config.yaml
model: "encoder-decoder audio transcriber"
dataset: "read English sentences (LibriTTS-R)"
gain_aug_db: 6
input: "log_mel"
spec_augment: true
win_length: 512
tokenizer: "char"
encoder_activation: "gelu"
encoder_drop_path: 0.15
encoder_width: 256
decoder_inner_norm: false
shampoo_beta: 0.99
precondition_frequency: 50
final_lr_fraction: 0.1
Rows from block 5 of the text decoder, named by matrix and row number. Rows with one number belong to one attention dimension. Each number is 500 + 25 x the weight over its row's rms, rounded and kept within 0 to 999. All counts start at 0. Numbers have three digits each. After the name is the row's rms in percent of the matrix's.
# v: cross-attention value (decoder.blocks.5.cross_attn.v.weight, 192x256), inputs 0-255
# proj: cross-attention output (decoder.blocks.5.cross_attn.proj.weight, 192x192, transposed), outputs 0-191
v.58 093:529516497530493529464469495489522490478468508465547512522538484457504499488483532520508463472454453493523485482442478545515506507495486519475499455485485520503484518549527475498482554549519476529518534538540533531456472511483557529527508498494514512498510483530484514459490507501467469490490471475490497539475494465479467486485483507555530489483532535482489487504491514510500510469488481474500510538468486475534476534501499495517490473474474479495490463520503479479482461502483527493487479486459489493507513515473493517519530499470470499530495512484460529564543503491523489485520514545501526482444466547476509496488508501514498514503503460456549531562513478529469462527462530470498491483490509518466488490483545526488518514525461516496526511492527473481473508471489478
v.59 102:518465529484473488487505509528468462528474492493475509540514484483501483506521527535472498498540501462519494492511470516516522471530501474510500474462511537504518453513488510482486450538450474517482520544518538468526436514515477514497475528518456510488512486538469473517531505476509494474508465485481484524461535478485471520461471509512503487522461476472549542478484488480539478491475487445517480473509485519513497533532554494511524529488516527476525512543480490497496482518470496525489461505489504535473459469459502527535516515489500465466506473456503507486456472481526517465483473510459489464461518500479527498494506484496474516479480506483507505530486490529525509488495497472534519524440541491495480478492492547498487446531488531495459482489515491455475445541499500
v.60 094:481495493514499459469502539513526470498500484490518514497541519511516565480480487534491557504473469488544520491458494531501473494529516505475506479528456505538472528448538473505514486518481517493544459511496555465500508542478498510484546511488489501519505505503476489501491525540510497520496499505537527526548471479511490544465439493514503510506528439513504523556513505508509473490547513500515503465473470491499506564479509465519562475483496480503509497495510522460516513480497525509483502515517493499467484475505474516465498505484507480532511493509477484524477520487506513504496546481510475545492535522515543469523491496466483469508510500552497496467522552517520481493529524504515560466503474465475536510488508483488539486420463510511538488486506498520454508519475502
v.61 096:513482470509504504509465504520490536476481522514461513492498489479495514460511456535413512498492501500551469513482513497531504489476500498535465497465518513527458498557475516548516494495546555519446505520512493473494491453480512499470518549505531464506547559500518533441488502499522549501518509460507483530478523504477522508483471550493487511513434471501486498509504493488493510505512490490513509517494452537477498476494486510500484486516511496473503517581493487490517523469548525486519529494494523477499466526466542485487478537511557512484487502517535517515479490459503506536503482511524526537499544505477513505503530496499473483497494485470524486514511450505517510520507488509510478491498540475493492563545477529551488489514478466537485493509505499513533467500480478
v.62 092:491474484508522469507530465522486498513472483477546466508509490453510513539499463516542497500511505519457503487502490478492511489533505499479505550510508482455499515489513555514479499533509504488476515482489537459494523477517503465477486504513516421506515508534463515500467509491489539496471521503504522472522483490489485505517472496472511540539485513493551539507523531451510511473516486524522520492515499533504515520518442482509470475504509496530533495511498516513482481435522532476499524530523484519541487523488496495496496450530473478502508486501491522469525492497495550524513487485491459501513479544543536467499492545432544504444496489477564492473516521485476519499446501461552537501534502546520492448520517500479505469481487529515546477481510508459524482518515496
v.63 103:490482528504532456510505491497486445542550483541539512474553557483510480481467508509494484516521546468520515482467518531535524531486490522495496526526544522535492524513479496488524482507457501518470487548492514534503512551511483487502489493470519479495466510483505545506517474488490470504515531495544487489492530520519498534464502528509504515473522508479473521479476463498504464475486541488520445497497531481530537530452501490528522493525494510540473491462491496499491476509558486488461447464520484520457491496516533469444511483510513509538516490503500490478549494494460478522445544483490469516511524509528462483504507508484550515524511488489498479481519469499476524541486481472518484449480485530532507494503493522456489518502524495516540501543495520453545501498499522
v.64 084:508511491486458473557493504489472539494500520509474481465524478524531496503484502453519519499513509490515518501491519525533495510519492484527511528519528470481527499532509464484514473478511482470495517497513520497489507499441541520557516490474497489481546489490507456505536470475481473461579512523496474534459493480467490503497523491501535527544495468475528478496488579503488519532494464525498514471521520488445540501445462459500480517505498504511547475514455484487523532535494498468464474475544506482479463533444477512493462518503527494441485486504492514543496509525547490514541500485536483504505492484506496486490508500511527491513518474507493475494499508509456542479486499431507523524552467451515469499518480494483525496528498480484526486483523501531475500515503519
v.65 092:546479541503511506523532477493503541538454464518455518499509556502475487463548490525499497522489515500507510507476474488505496484537518501502518469493419512472496509491500482507540531548489495521487523516526507553475535494510524497493491481471534485490495514478510457504464521477514498502535499484487493465485488512428519530515518533479493523566494492467464518481501512516497513511465533522496455523502494512482500490490494480505508458507516493513491541513513460489490511525523486491491483520499533503520522523470495489510464501449463500519460487502515523486456520502477516491471445501542507494486510448510509512465522477488522561459479505494463491474518531504565506482445486548484468495556508462495490491482492521521476522470477479492509498507527462499444530481500457
v.66 093:506525523479510498504522457524521488482516520542503494529502523509515507511498518483474503496499520468513468485522501497482518467498497506477447488519466501459540504489474499512480478491472452545517494470514484504517507530520513480503518455552470546536471531518511512469505504520492479451442454508522525498531493543497533461547521517499517479479518508534462512475508485456489484531488495455511488530506483482484502546471514520504487502445528513486508511501487470477522484497461509521524484480459508501513502510508518519519477513497495487488475505493483491495474522505458484508470518488457482505489494530508517501461528502503442512499535497475488419515523508555506455427505475529461509514524529464466476440498465438447498452482498482493498518526489455494525506506481474
v.67 093:461503506499460450516475480531495522530444487476505446515476503509548486488496479480461499429518466541469525492467506481500508519503511457509507507518493478469489471499502517501490534497460498544504467505537469461488476512466513444465495535528541468523543523491533498504457524494514444456538517472515515498480489479491540546489496492529482495523469466482513510523505466517501532470547476497522475519484502489473508475534518474457532495527496545498504499496509527534505461505500512481508518488503497492537511462457548569453517496502486500495505493482521495559483465503469527535509503527522523502455497489527497496470520487503513527462488473478520490502543531474535519513472509512461509488466487519491489465506485509464525478514551532480487497492476514493502506508518492
v.68 096:502539523500495477457552493444501496453500498516498496571488536507489495489526468496461509478530523474496532544513527511521518463461491533533517468514534502502500549489512514483540476521536486462530510509514485481514526491487496481551516512519455516526492508517516518543524488519502476471499508520536523538532551534523520473535508505493487494467494496572511513480471514507485484506487513512469511468498470454455530485472511507499503506459479510508473516487544516503476501440523489494517487527461494530533486504488488489497488497526458514493491493535485485508552492513505485488451471502452512486468524513502496501523471500461537493501557451516472513478474488501483481492512489505452432510486520508546495453520486468519555523464507504519545500522492489505503514515503478
v.69 083:470527498502506495508548489493481504482513469493509474511521515416533513536525514424499544518512512471468500559531521488488504512487506486528512449493503503488504481465479506490470519497512519515486496544505512521511489493499507502541492444539524502504503463501485484497446518526493475484525508512475497449508539501516536484515457477537514470496547499458531529485485505482487472478472479469511495520524488534459465485537524479519528480539513489511478516483486487519498496528486526473520543510509497507464520473482499498490464512486498484514489486507513461480468455484485500547500487478500498485505519495468510505502492504456531506501533517494526492507516480502555519506472500493457451488537517503528522506521488476487510516569526536486510478478586541516459463562461517
v.70 093:531532488482500492490497502472527516523488503492478512485522469505510485502503519489505520486472498504512555475514518551502486512481456492522488525506489448463504519523516542542516497495520503511513486516497508451509518497536532491474493504494489506452483476488463532501487487547490475519523483423507509477499485505495499574501518495449567459497496482494530509526482489502444519502503460512523529514530520497537521513543458475528507486476487521537453478494487492500475447477525489510479470442524516529482475489516496534477522490514493490507492486465516502466494499468513487523509496485511481465504470485492463453491477493514458499511445503541533471485493617539469458482554522493462512524498521504527524521497511514523474510490505489504532515523498504513488507529512487
v.71 092:506478472569506508485483462478469506469471545491511501511568490493494507496527529539486510511460528494500459531510509497525512552481469514516471483505516464484467448540528501509524506488515518504486495408498556524507506484553475510518513497486445451488540508506490462462518467529487487510487498506490480481516492542499499484498492499470496516507494506464514485487505489533509500536492478459479562511460495488476457510492526495508465493496491448488464520480484483486471500508503474500508485516502527497522501504516485507535476496476486479483478493507457495478432491524525512466523485533475491505537508466508450509518539456529515508533462524464514492504496466522559528475519481499490511561504455478504526540498493501511544492502466522468474493515499518510522505502498463
proj.58 097:503474526529477493500479500505510469479494502477498501477517511488540529498519474521540508556543517494517499494532518545490523502522508521459532459511507512532481512556507488501491521488520521487537543533531504495495518493527509490500485506488462469534505514501501467506484485507479502499528531495471491459447493501541543471470503516469519505538468524482529449508520522494478483469520497497540505511523494514519528500536494514520499480552567509570471498419482484484498498480520563517497492488511512512559477523473531476477543497479471503469499503514503513514534460460526514484
proj.59 104:532535504509460506485456468511515486453512471533530496519483504496549563519496488525512462530462466510509519490455555477477498509491490500476501485493505523513529517513494512472468508515524576483516542494513500500503490498497497542489479516506517527480542483502500498522485462510556481441491485519483502542497538511492504451503477536530550490492457492503479457545530546499473478514509526511531467504509499510492523495437478478534491518488504459494527475532480488525514516516538508486491491467498501495504513520509507515451546503458486525453505521515498481504510502460533529493
proj.60 096:550526470465515461459508483498520507508516506542487485473505464494505465502535486520521532523441483492517478519505501506511534454501534537500525463499475507480521512488471489492472531502476502463487490498516491456465516539447506513495519484532516529482465522545497487477506523457516451526496518504520539491466514483485506548461507452567489501497520488516510523473528494506472484453500571507496551510538484489518523527483488527515481502444525517522478522490514474515474468494453451516526519534524519492513498548489490488484517508478516530531521506507474514520508502528488497496
proj.61 096:471525516501516532525504499494518478513518526548459524527522474492519489515535447510470486427536507561472519469522497526537440508479506477460480486512494494509508454533461474475481493481512497498541562434487536510473474491478515496554505524524447516469494479469517485517522455522495488485532479519504489548485492518536490479501467506522477523508475514500494484462496480504464517507493512511529467498488517511551491524495526510476505495476500501490479569498540488491504498483515515523509494442481512497514505522503485536517527508498515538467508518511484536525503464493513485506
proj.62 102:479472509492494526535509509499495489521447482490512493491464473527489507559511464493512506516473507485513535525473489529485486488542483524517515527442543466515515498492556467506516411503472509502517506487478509471512519502495509501493485460492497517520494480546506473467498518504492535506518507481442509465494556502482544496541491488465451486490484496473502517509465530516511504492520494485524466539514523508530497488529470452503496500495458488482517474478521518469526466487471468499470453509491504516524508492508506482489516524493473504513521567494493495426521559460529518502
proj.63 098:478504482503534538456487469468518496482485522506540482487548480500530499503473452465487514460506500498491468486505458454452514531514480492516480501498506492481482510537495493471470473533497499535489528509503523472511485542499496483449518475517505513479496527516481495510519521481504464510507536489505465498515500520516510497492484496547474489477465492496525512521532508482484504507478516474483503541521502532457511463556495526483502552510512547519502511484485556499527504417536483497511485545538490480518460484498482485516478507455507439540492474499501547522501582509516507513
proj.64 084:503479472524435537491503539557499508514485504490470482523482468511498489535493496510512439528551522475552501487519495504518546517517469497510543513468523502533460504518514476570517489498514502530503477498487508516499473514516481542517509517466515492452470491493466513501546496516505456473480478475477488513481502533499509537491494521503551482519524524503501499504509530488544488545509482460483532475470485510454545470546481518520511501505488511491503519530518508490544535522526525512531509478517479469515535470481483484530470454482491498513574457495495485508497517511495522526
proj.65 096:502532481507443513469484482566487486503446464489502498479506485486487489474490487477446494496502511495481489527457448498520473485538482505511518496504550525502544533506527530477491494555486489528489472515512502495474553519497458501554481489478485521458470554474496512536520473496479467528499503498503502490526531500493512466519501502529496561485538512483493498559510545519531462483507515485531524521506508497547516492506532497490482538461508498508473530522497470515484509463479483520505502488521480492471493547494481444477485502477470538539503495529457546524512517487495489525
proj.66 099:462488472486542469533515483542447536524512473506573478527509486537489457455527540503544526553497532508463534462488512543480505482455491456498488479483452479477533489475501506466481483490512504519521521506543547498517541538499463497486504526518515477511536534454550501529487534541549501524494494504490534487503497524509497507479502505518476487516490493556467525496511517510455505487518490509499510503521494509480483469486500492426486524517500477485541499508501470529486504491495525484510472509491493490469522472480457489487503527513525487506489519509514525471529499517513473530
proj.67 093:513509493522542521490504517474509520543504473466475528506504496514536519476430466504479471490539488510511490527469491500521493555522486521471547527499515470492525497480557497517510486476500508519505434509508478509477481478498486519492498493520557504495495467491455484501466508483529521509503496508474527502530530515481488506475539521485519512512512572498483473502515450518506516508468538464522484468506502507501524475458499454535446505451492535501515500507535467501522524533513522456544481492484499494487469460512488514476456525495471499453472489486495472521540491514484466555
proj.68 103:463539503472546500482493502529476513480545480484510506504499471500474497505481522488489507501501528478514507473489491491453505478526513499512509524469478547449501459517496494477529515507481496452475507524510513499512547502520503480467496476481501530546485510552515498498472496499501496527492515489508456492498454475535551512460498516516510497501489466482487507450529481549493478512517496484480476524479505518493492491489491514462549451550496526533558489514514476511537502499469528479478474479478483457526504463510514493478453538508520525510527537550539492533444491501584473498
proj.69 087:513503551517516507516537534467467514503500492501522485426520459488498526481484483470469510529491469473530489552512533547537493503476502493494472482456509449490499535515504516510540499493481498482480488498506509459486472532494496532492509541509524497457477444500451473488491503504462510523500518474485512468489480457503501505504508532481479502502549457466465508504536463483477531468511479438534461493517521523523573520510494506473490492467513495501500514508508477540524516549519473466513486508500481530506517470501507500496512530450479554507473466502483486484519483525494507471
proj.70 093:455505504469514527508471530492479489527492503490479519517496474487525464496526518510486524495518477497495500509538495513552514492514523507502473505510534496549489528487504523514507525477497472479505470425489538505507532468496466510511491520538508502528561511518509544454487470475526468542519467522506479535480523486479520535493547538541496513492549502484480478486533508509482460521517483530475493461474456451487521455510540525538489531508509543481512458534509497444475528497497514502497487502486520519472485476573456485524517503532488493485488458483505512497481500493512546516
proj.71 103:497547468471522536478560487495521536469502496484512497457514474473426464530492487482501479503472492486488503517507475498504517519436510526518518487502496497521488520502558516498496524554522477549496497479529502514493530508510493466532532523510474446462515473489497482498561459536491533450498476476489495543450497493514506518476484462515521517499512452524499534515500496525477483540550514503546540494496522495512480497523507486486478486532522514497478500499501550478452499518504491544495537488506525548547529493497503500496504484500496485543500535514485469495473503482472528498