A small encoder-decoder audio transcriber, trained from scratch: trained on read English sentences (LibriTTS-R).
Rows from block 4 of the audio encoder of a small encoder-decoder audio transcriber, named by matrix and row number. Rows with one number belong to one neuron. Each number is 128 + 32 x the weight over its row's rms, rounded and kept within 0 to 255. All counts start at 0. Numbers have three digits each.
Before each neuron's rows are labels from the 100 clips, of 14976, where the neuron reaches its highest value: "strongest on" is what is common among them. Only what is clearly more common there than usual is listed. The data: read English sentences (LibriTTS-R).
# fc1: MLP up (encoder.blocks.4.mlp.fc1.weight, 1024x256), inputs 64-127
# fc2: MLP down (encoder.blocks.4.mlp.fc2.weight, 256x1024, transposed), outputs 64-127

strongest on: the word "you"
fc1.200:100118130125160069122103067147142135130099155079111160128146144121149159183114105173108088178117171151115130146135140129099145145152128159119103125162117128170134156176107157127103113157067103
fc2.200:161119194171090106140170140116111153137127142164151116106102091089131094113107220159113134119152141155124122153134095072153076103126118162161132099167137148151109153052144152167153142119150173

strongest on: voice: female
fc1.631:163058113077167157152132096095117164205138126134084182079135136154117074092129130107128098205171078130139129157139144095097121147185187123161128039123168108082094163113113114111080178158111113
fc2.631:123121069091087057115098142134192141144087115148128066132098102159146128133124102124173158131094138169062091170156129199111093151120071097131157101130125126147139160144118148164183063163113098

strongest on: the word "with"; the word "was"
fc1.83:091139079088147069174139151151103176105160119111123177110140092097125139115219181090176100160156093099108122107125165138145114105132192094146108217085186153145104125046153145119111127196166127
fc2.83:143140162133090190109127111168128143118104095162078126100122143109140113153120139184145051138169117101118167100172092145167139096177118166128082128074125086098134095088103127151150154091166152

strongest on: the word "the"
fc1.163:121164110110126115181145101109124152158178164174106183106134087122077148162117193114122118179080118135135102178159103079096151105121101118132054130135158155095183126131098086165045144051112089
fc2.163:119131171111098128097166086150102147130089113109146087141121192133109108094180139171173163118163122073168095109158152165137174165138108105152168144111123121141159116070192144086124103166154171

strongest on: voice: male
fc1.6:114115154164068166121121129147067149150122160142163093160139149101144157068107136154147163162159090130092087115077155106183110137161139116126189159100154147143112129087118128123133122104116152
fc2.6:175151118154092179128139146116139106117154138067185127150106110057088140105178080132125138130172135167132125123103052138125109165083129143107107137113147150120124165123145111076089068157108181

strongest on: voice: male
fc1.704:144139151083192067158151124149125127167213115181122149210108113150152140161132146129131112123104160085131079134188139100110140116175129124109233120136119121168171149088101163139137173086194159
fc2.704:140127122090143114186111126159142107124129106051174109126126161193139080159159140180116132089112108146132132105121113107114130170087094108167174183175136059137073074144104133129102102112145070

strongest on: the word "i"
fc1.629:141176067140139114183099116153157158178111176102167130124171101153151077111142151089166121097194155179133111068113166171100150132109086126200137100108171133129156120102119143155163123154168105
fc2.629:080113135129096119143193149103168104082109154105096154170146133113167091155124128207131110107159135151134158158184122164170145077118153106148104124133150132097133106146055071101178089107166186

strongest on: the word "not"
fc1.489:111117074126070154098147128191129095146072152124151141074129161079146120126138102168160139142112130119105167107193108119130145091060132126187183128139144141066094163168156162152106118135138107
fc2.489:152115168125161160168120156012156205164190130144118123130116117182055154152120124091129104111160126099124117121091160103126107137112149113084108156089097119122139127142088165057099087159112158

strongest on: the word "and"
fc1.625:108141101133129153117190100133116140135103134114120107113125108175156144116158091164126186111136155145190117099090145101156174115114155116113118126112103126057098132142049136133121097088128095
fc2.625:135119144115124115081140154179098198113093105113161167112110182100122083144114101162156171075086114068056131137193119154139156140175172134085083141131186095119162115088155094149153081131141157

strongest on: the word "you"
fc1.361:140159107137135181132147111151176109099166160143100145112172100112129109088064134147074154137102195082123143147136106109144127134169103075116158136111185147183159094101148190132188091139105143
fc2.361:103143119094104076153109120106128099098095102100125155137163148155131151145179075140149075134099135176161137183058135164092153114094197140174098089179113113131044127149115081207085108131144178

strongest on: the word "he"; the word "his"
fc1.402:130125109123185142164168143124133076108099217154126089119103169149146132138101084139107146168124150109097166134072089079093102121136192140070185065173124186135156159118098140115123096101168113
fc2.402:150101227140140171135082089133088166110106106113150177075158130137121121163198165145124127088096095073124132144105136179133115071122098140191115148092164146121081128091158115111162135186171156

strongest on: voice: male
fc1.527:121096105118093151128090086101139132158168203141132105168172174078154099205148120097063124134202168166174120125124128099140129153138112136134171150142170168094096101083189071198140053192174120
fc2.527:112123114079163089135174083188116148124118091092113180133129074143109136095131103122088098119109118155120125086187149101166092122090161091094152114207092104123127142155070168112089146129144125

strongest on: the word "and"
fc1.715:091154119174112191156135128158117139137115115106139100108161096099115083084105100137156119127122099078149164153192169110145140073099139165149098102105139091135176160115169112142121120166158153
fc2.715:130098098192113133123082138111114134141106180123116173149182106144161104083133090100085131116120138163171090200122128128065121123124079164132121163115146182114108100131063131083114100113134148

strongest on: the word "you"
fc1.404:159088100145061195105152126091078073145128100053171170137144163179076111073102139176094173174123167160059175153152136112080129105121166145142128079101187187089106146169197132108145124065132091
fc2.404:130161154120137117136120119124185191102113157148203124080182118073229082099141119133122169103148131138189117089075150137150159126131127106140135108116061077156096099163134109147093146127138143

strongest on: voice: male
fc1.457:127062115157152117102106118154140133055140158090135153081147100121135125100172085042110185098068064140117141121208140105168134158138088084085138096166194113123107117089089087139147133140105160
fc2.457:153122154066100155165140169093141103161110114168187110163105100147116118121134169197124110135084141157071133160128131113062125109176104152153168147130075201081119136175149162113142122153113091

strongest on: the word "be"
fc1.294:106109073166119070129115087157145098083152168140147144127165099146177115157078092127135131155160083164128138141069188118159107153104152142177128127168203113084082155085181132095186136079110175
fc2.294:159132105082107200131164114111126097125113087042034129093121123112121142117193100164146121210126077107072116097159116139118110135114102142136155125076173138172152150158131125115107148190137106

strongest on: the word "the"
fc1.531:135146136092143102080157102141142164139129161161103181171160131081115093127162162097115138198140084138153120111141069139113214102142112038118115162149083129092116122112110139146147085140116145
fc2.531:137153166182103105130144115142054136188144159150131046126097088154106109161152108135099077086105158163114076106112164138160126167109105161144145097146074161148075152140148111079086149121109183

strongest on: the word "that"
fc1.183:151110123111165076170139129127152172127116103167131133121113150178096133119113098120110107152096105159124123111186079138114146096193162091123132108136119134126102176132174174118084144132068102
fc2.183:143145108133115069123090177107083112134133170143104074160113098072120130144166146168069128060095146062180072175071140147126195148121150124116110190177128174111098175081103137119166157182116112

strongest on: the word "said"
fc1.166:127143134118087135144176103108090115126079167176154089129141114119120132125094215166161135098199134129139117140130167174128123093107066112216109140138109100172145111109118120175107126156081137
fc2.166:094151162126091173118140130175195045151110098137121086145145107099164206126162090096152126110118079114115162120183096121110126157104070156074079120104129164141115137147116141070179130109165113

strongest on: voice: male
fc1.324:110158119091068142126169095128127134123123132123127085155086154141149127065122163102188113095088114135116119199108144149198136153110162112141142145122149055100132138207095130137145130114127100
fc2.324:155178100144112120124130127109146161091096105102145170121156074100086138187141121151156169112069108102123109073113170111143155116122178145149100092109112174147103164086132107195147115102028154

strongest on: the word "with"
fc1.186:116122120124080111154125165147075201151106171097156137155161113180133150131212129153211110192109097099072080097152087113142101132124157181165199119131159106101091077143122144165155088117079136
fc2.186:235142127103119171137160135114176065160120105137114138100106087083103076130053156143082108108135147148115159141128164158055123102162112145178104160106173145090106129123140104115149089135126110

strongest on: the word "for"
fc1.0:131137136152136152136165130119107115100137123171126113163153166131124163144143149166141158067160167134116103161091072152137131111156166180138112157121151096120116151161165153146151101130160177
fc2.0:099134108131164195138091133126124122134113123135151088136118081152128089167114132117137164133099110113187151077095194146120115150044092095096144053125101130129129121099149141188075132174177101

strongest on: the word "was"
fc1.488:124183169108105113174155125189143123095115129039198141152166156097137087130118158160123150144121103140102139119046139152138157122105096110152169146162107129163088178148151175160130100191132151
fc2.488:129113077112093164067132108119086127175143086115118105117076099121138161112119154181133121160107153146168160140187130172156156115130082186121127144123154144130158104127106149084118110089180143

strongest on: the word "said"
fc1.520:116140115174112132141151112205164136077133118108095089154113109162139130104111098125158134092125079131140153093076142058098169112141170113112094132163121094063111105112133138160150134154169170
fc2.520:093113118109076124055141142112131123111052128173172168140110171181105161133141119126192144081146127095141175179114125124133135115147161189186149180082106128126155146119135097141112139080083110

strongest on: voice: male
fc1.386:083147121076095149098105095160127110065132130154140082097107161041087093120157140104095122163132143120088170093140143132102151183129166093130068116121153128147104127106117130203144086142075141
fc2.386:101141188152100139104179153116117156104111122134083097143101199113107136059111109128141121132142074166188130144156136090086112141166093133117106136145157093161132164141109157117115149096096113

strongest on: the word "his"
fc1.721:123088135150132074139162168144132103144158109125123154110204149136139142093137137170150166131159130107197147106152103146102138147105139100114077119149159121132142187108140156172194190158126100
fc2.721:162149149085142156108104094104181121129138122137132087175112049110109076138161139168098000128130104135137124113144135146107136079093137129096116178134135130088122075142096138120142130066082104

strongest on: the word "you"
fc1.565:131101118113128085086106156156144116100143122091115158137177175149141111133170146162140101156199088120132057187159163131175143119093120111090111159149188129137137103176133104151159078125172196
fc2.565:131160166170113134126128066118112180133110103112132138122101115095084100126131068143108110092129171130101146104092117152130129172178134107183145105128114100154117159111139098141143135093158109

strongest on: the word "him"
fc1.681:096206146122172130115134105095104126161151111129108129170124138141172149149157127160117162186094137108180052127133149102128140076095183137187180131156134177151135164046162123100192097172138135
fc2.681:155148075140119044131157116104088179084106136122111203079106095148204095106167195101127186123149116105156181137111150099127097107123142115076154106085103072110129159103107107160072135129105096

strongest on: the word "not"
fc1.210:046110118092131062114117151171154164171109167120128170070143145156183174131171124124080138138167139097156044138123169116127176092146172109105071063145144106126149151158086169070170146104194138
fc2.210:154121160114121164131146096173120084095098154137070109155127093083124100151079139075155063112170132144078193119125098105133112098092108157105109206141118076119144164120117109142133156089147134

strongest on: the word "i"
fc1.215:106116060145076169164144099134138169128151155096114150147178145125163111194142140155143094135136075136107116156079158161138165115173130102157114031129094102087178188180134187180077132147191135
fc2.215:151161144107086114123127094174112104182122121107136093184093065140130157105088132143161165100162138096169166118135111096135071097120175151137132099155081124173078157147167098152133083138073161

strongest on: the word "to"
fc1.381:149086124128190211120150078173124088107171104104153141158175117102189154087191124171128112109125090148108121157157107157153123167165175179133122163107058172136159099113155192128136076160114135
fc2.381:139139127091186089101093154139122112131145114046118130127047117185134119151120106101086090120097135154114130171110127057154126123065118124127152153145221134083107082117078091146169132154132167

strongest on: the word "you"
fc1.82:188130154117160113137154126107169092097138158114114093162071138107104101161165208133148091190102082116129161128170189099114131138139139179130170140082165132167103120129179137138155101139171127
fc2.82:114082099092116155089167094069142099113138073193132200131139126126162120089137050123142141090098167114168116172116122145181147114148114126139112152159074110104150129138183170096090145074096107

strongest on: the word "he"
fc1.562:134131095130137112176091099067101122097190162152126135098160101146135096173121142162158155125166165104151122155117161124165144124132080099178088151082168154101107121161088091149191137100115095
fc2.562:155107162134166119092092126138127132140160170135134113106148126129147107082102098123123109127095069104155105156167048062082186105124115118052167095099085120107133143190105132121108156182114128

strongest on: the word "very"
fc1.630:153112141125121122105120145127112138190105126172126172120116084126117175145122136126074126075153183120079067180168141142163164105133105117150052090138210105104148129103144138099150074126137095
fc2.630:121147100201135135110120140048075155086101138171083192146151156139146136128122181082122136111123092114122158045125104083154172157106151115115156072098108149171136085115160084117109102135154118

strongest on: the word "was"
fc1.136:107153126095213121133110087115131124128129117111162142170168086169175116141154169130158133158116080174086088165163157140177090110117142068199122108163165126171076149156067157129220170206133127
fc2.136:176123154097164118119119154129091126150098151141071086107096104114121149096120128110054096094149105051104193153077148136130112143160134152091078140115128128128142137050115106121075144098108073

strongest on: the word "the"
fc1.302:169133151108092102179080128188131132162196130090162146150155170132163152130144130124133171151178145126096104145132112147157189084088128107148108135086115133108128116038222173143125188117156099
fc2.302:070191049082132131158177139152097147129051106173075092092106134167106023073104164144144088101139156120127168126123147140115106129118109124121076139133069150120106141177107138160159091116082161

strongest on: the word "and"
fc1.205:052104099152098137098215154141087148098125103107133192126160185108081091126137127158092094133151127114118131138128086178127230120104126151132083118133084152138067149155097137123117188130169113
fc2.205:089135145156141094102111091141139164104148137102121115121132128147117136110170164143171143139116166139126128097150106140072137087143118117124154139174128134151125087170168149142194103078066131

strongest on: voice: male
fc1.604:116128127135075161128144083134062102124182197126137124083161112078069145127135104103153079146135083104059144144092183117124143120156125136169116131094117172116058140116081151174141097077092124
fc2.604:167110048079179117115206124123160121179115061121135110193126161097092108132108143124172088094145095089084089157143135135100186137153133138138161076139156152105130111095139131062184125175133077

strongest on: the word "not"
fc1.121:123104090155116132221090139135092184130080143121154169154164172180095146112127141081111094150139121079102118098116152145150145120124153160116125139115146064143113198120114135122125135172157121
fc2.121:122095158088141114105177174174095147126108147058118126119163113080132156183122115131133179157149148092143154085140141169172154168129122046202109158145126164097081122111065091154168156104090134

strongest on: the word "the"
fc1.392:107140117139099142156159125183177171107136135165075109152107101092119103155135120110084109128155138160135144111139129147117177116135126111124126126179084149198125145117099149141022094193120165
fc2.392:183110074119159145074134166073134087192105118114152177121198074147173134132128125125155148179122118106097108156134116127088173123136134047175162082100160153113095084138191121147176165143099107

strongest on: the word "you"
fc1.587:095125149164114087161139110180107107231160154130170117122142166152064095126103140113079152129184095126154176100135133164116162092119113079141124100167165096129111138117083083111191166121113124
fc2.587:196108089079139163091108155087120100078100137138109089089147137140185150167179097086107112158107111101097122168131056097138135136100136130187121129106098170147064116141114181125095102077140139

strongest on: voice: female
fc1.592:124134063101157159149104108156106122184152160124135146125178156132158148124154169140110066134127135079088115148148177117165128100154148170139100135081100140130209069126106098074199183104100141
fc2.592:094143125148141175142131156132140103117103152135146126173070182103140117130100083149136118098096119171090109129133125138121115130121158119173127122167100151168176115099171182172104125169145083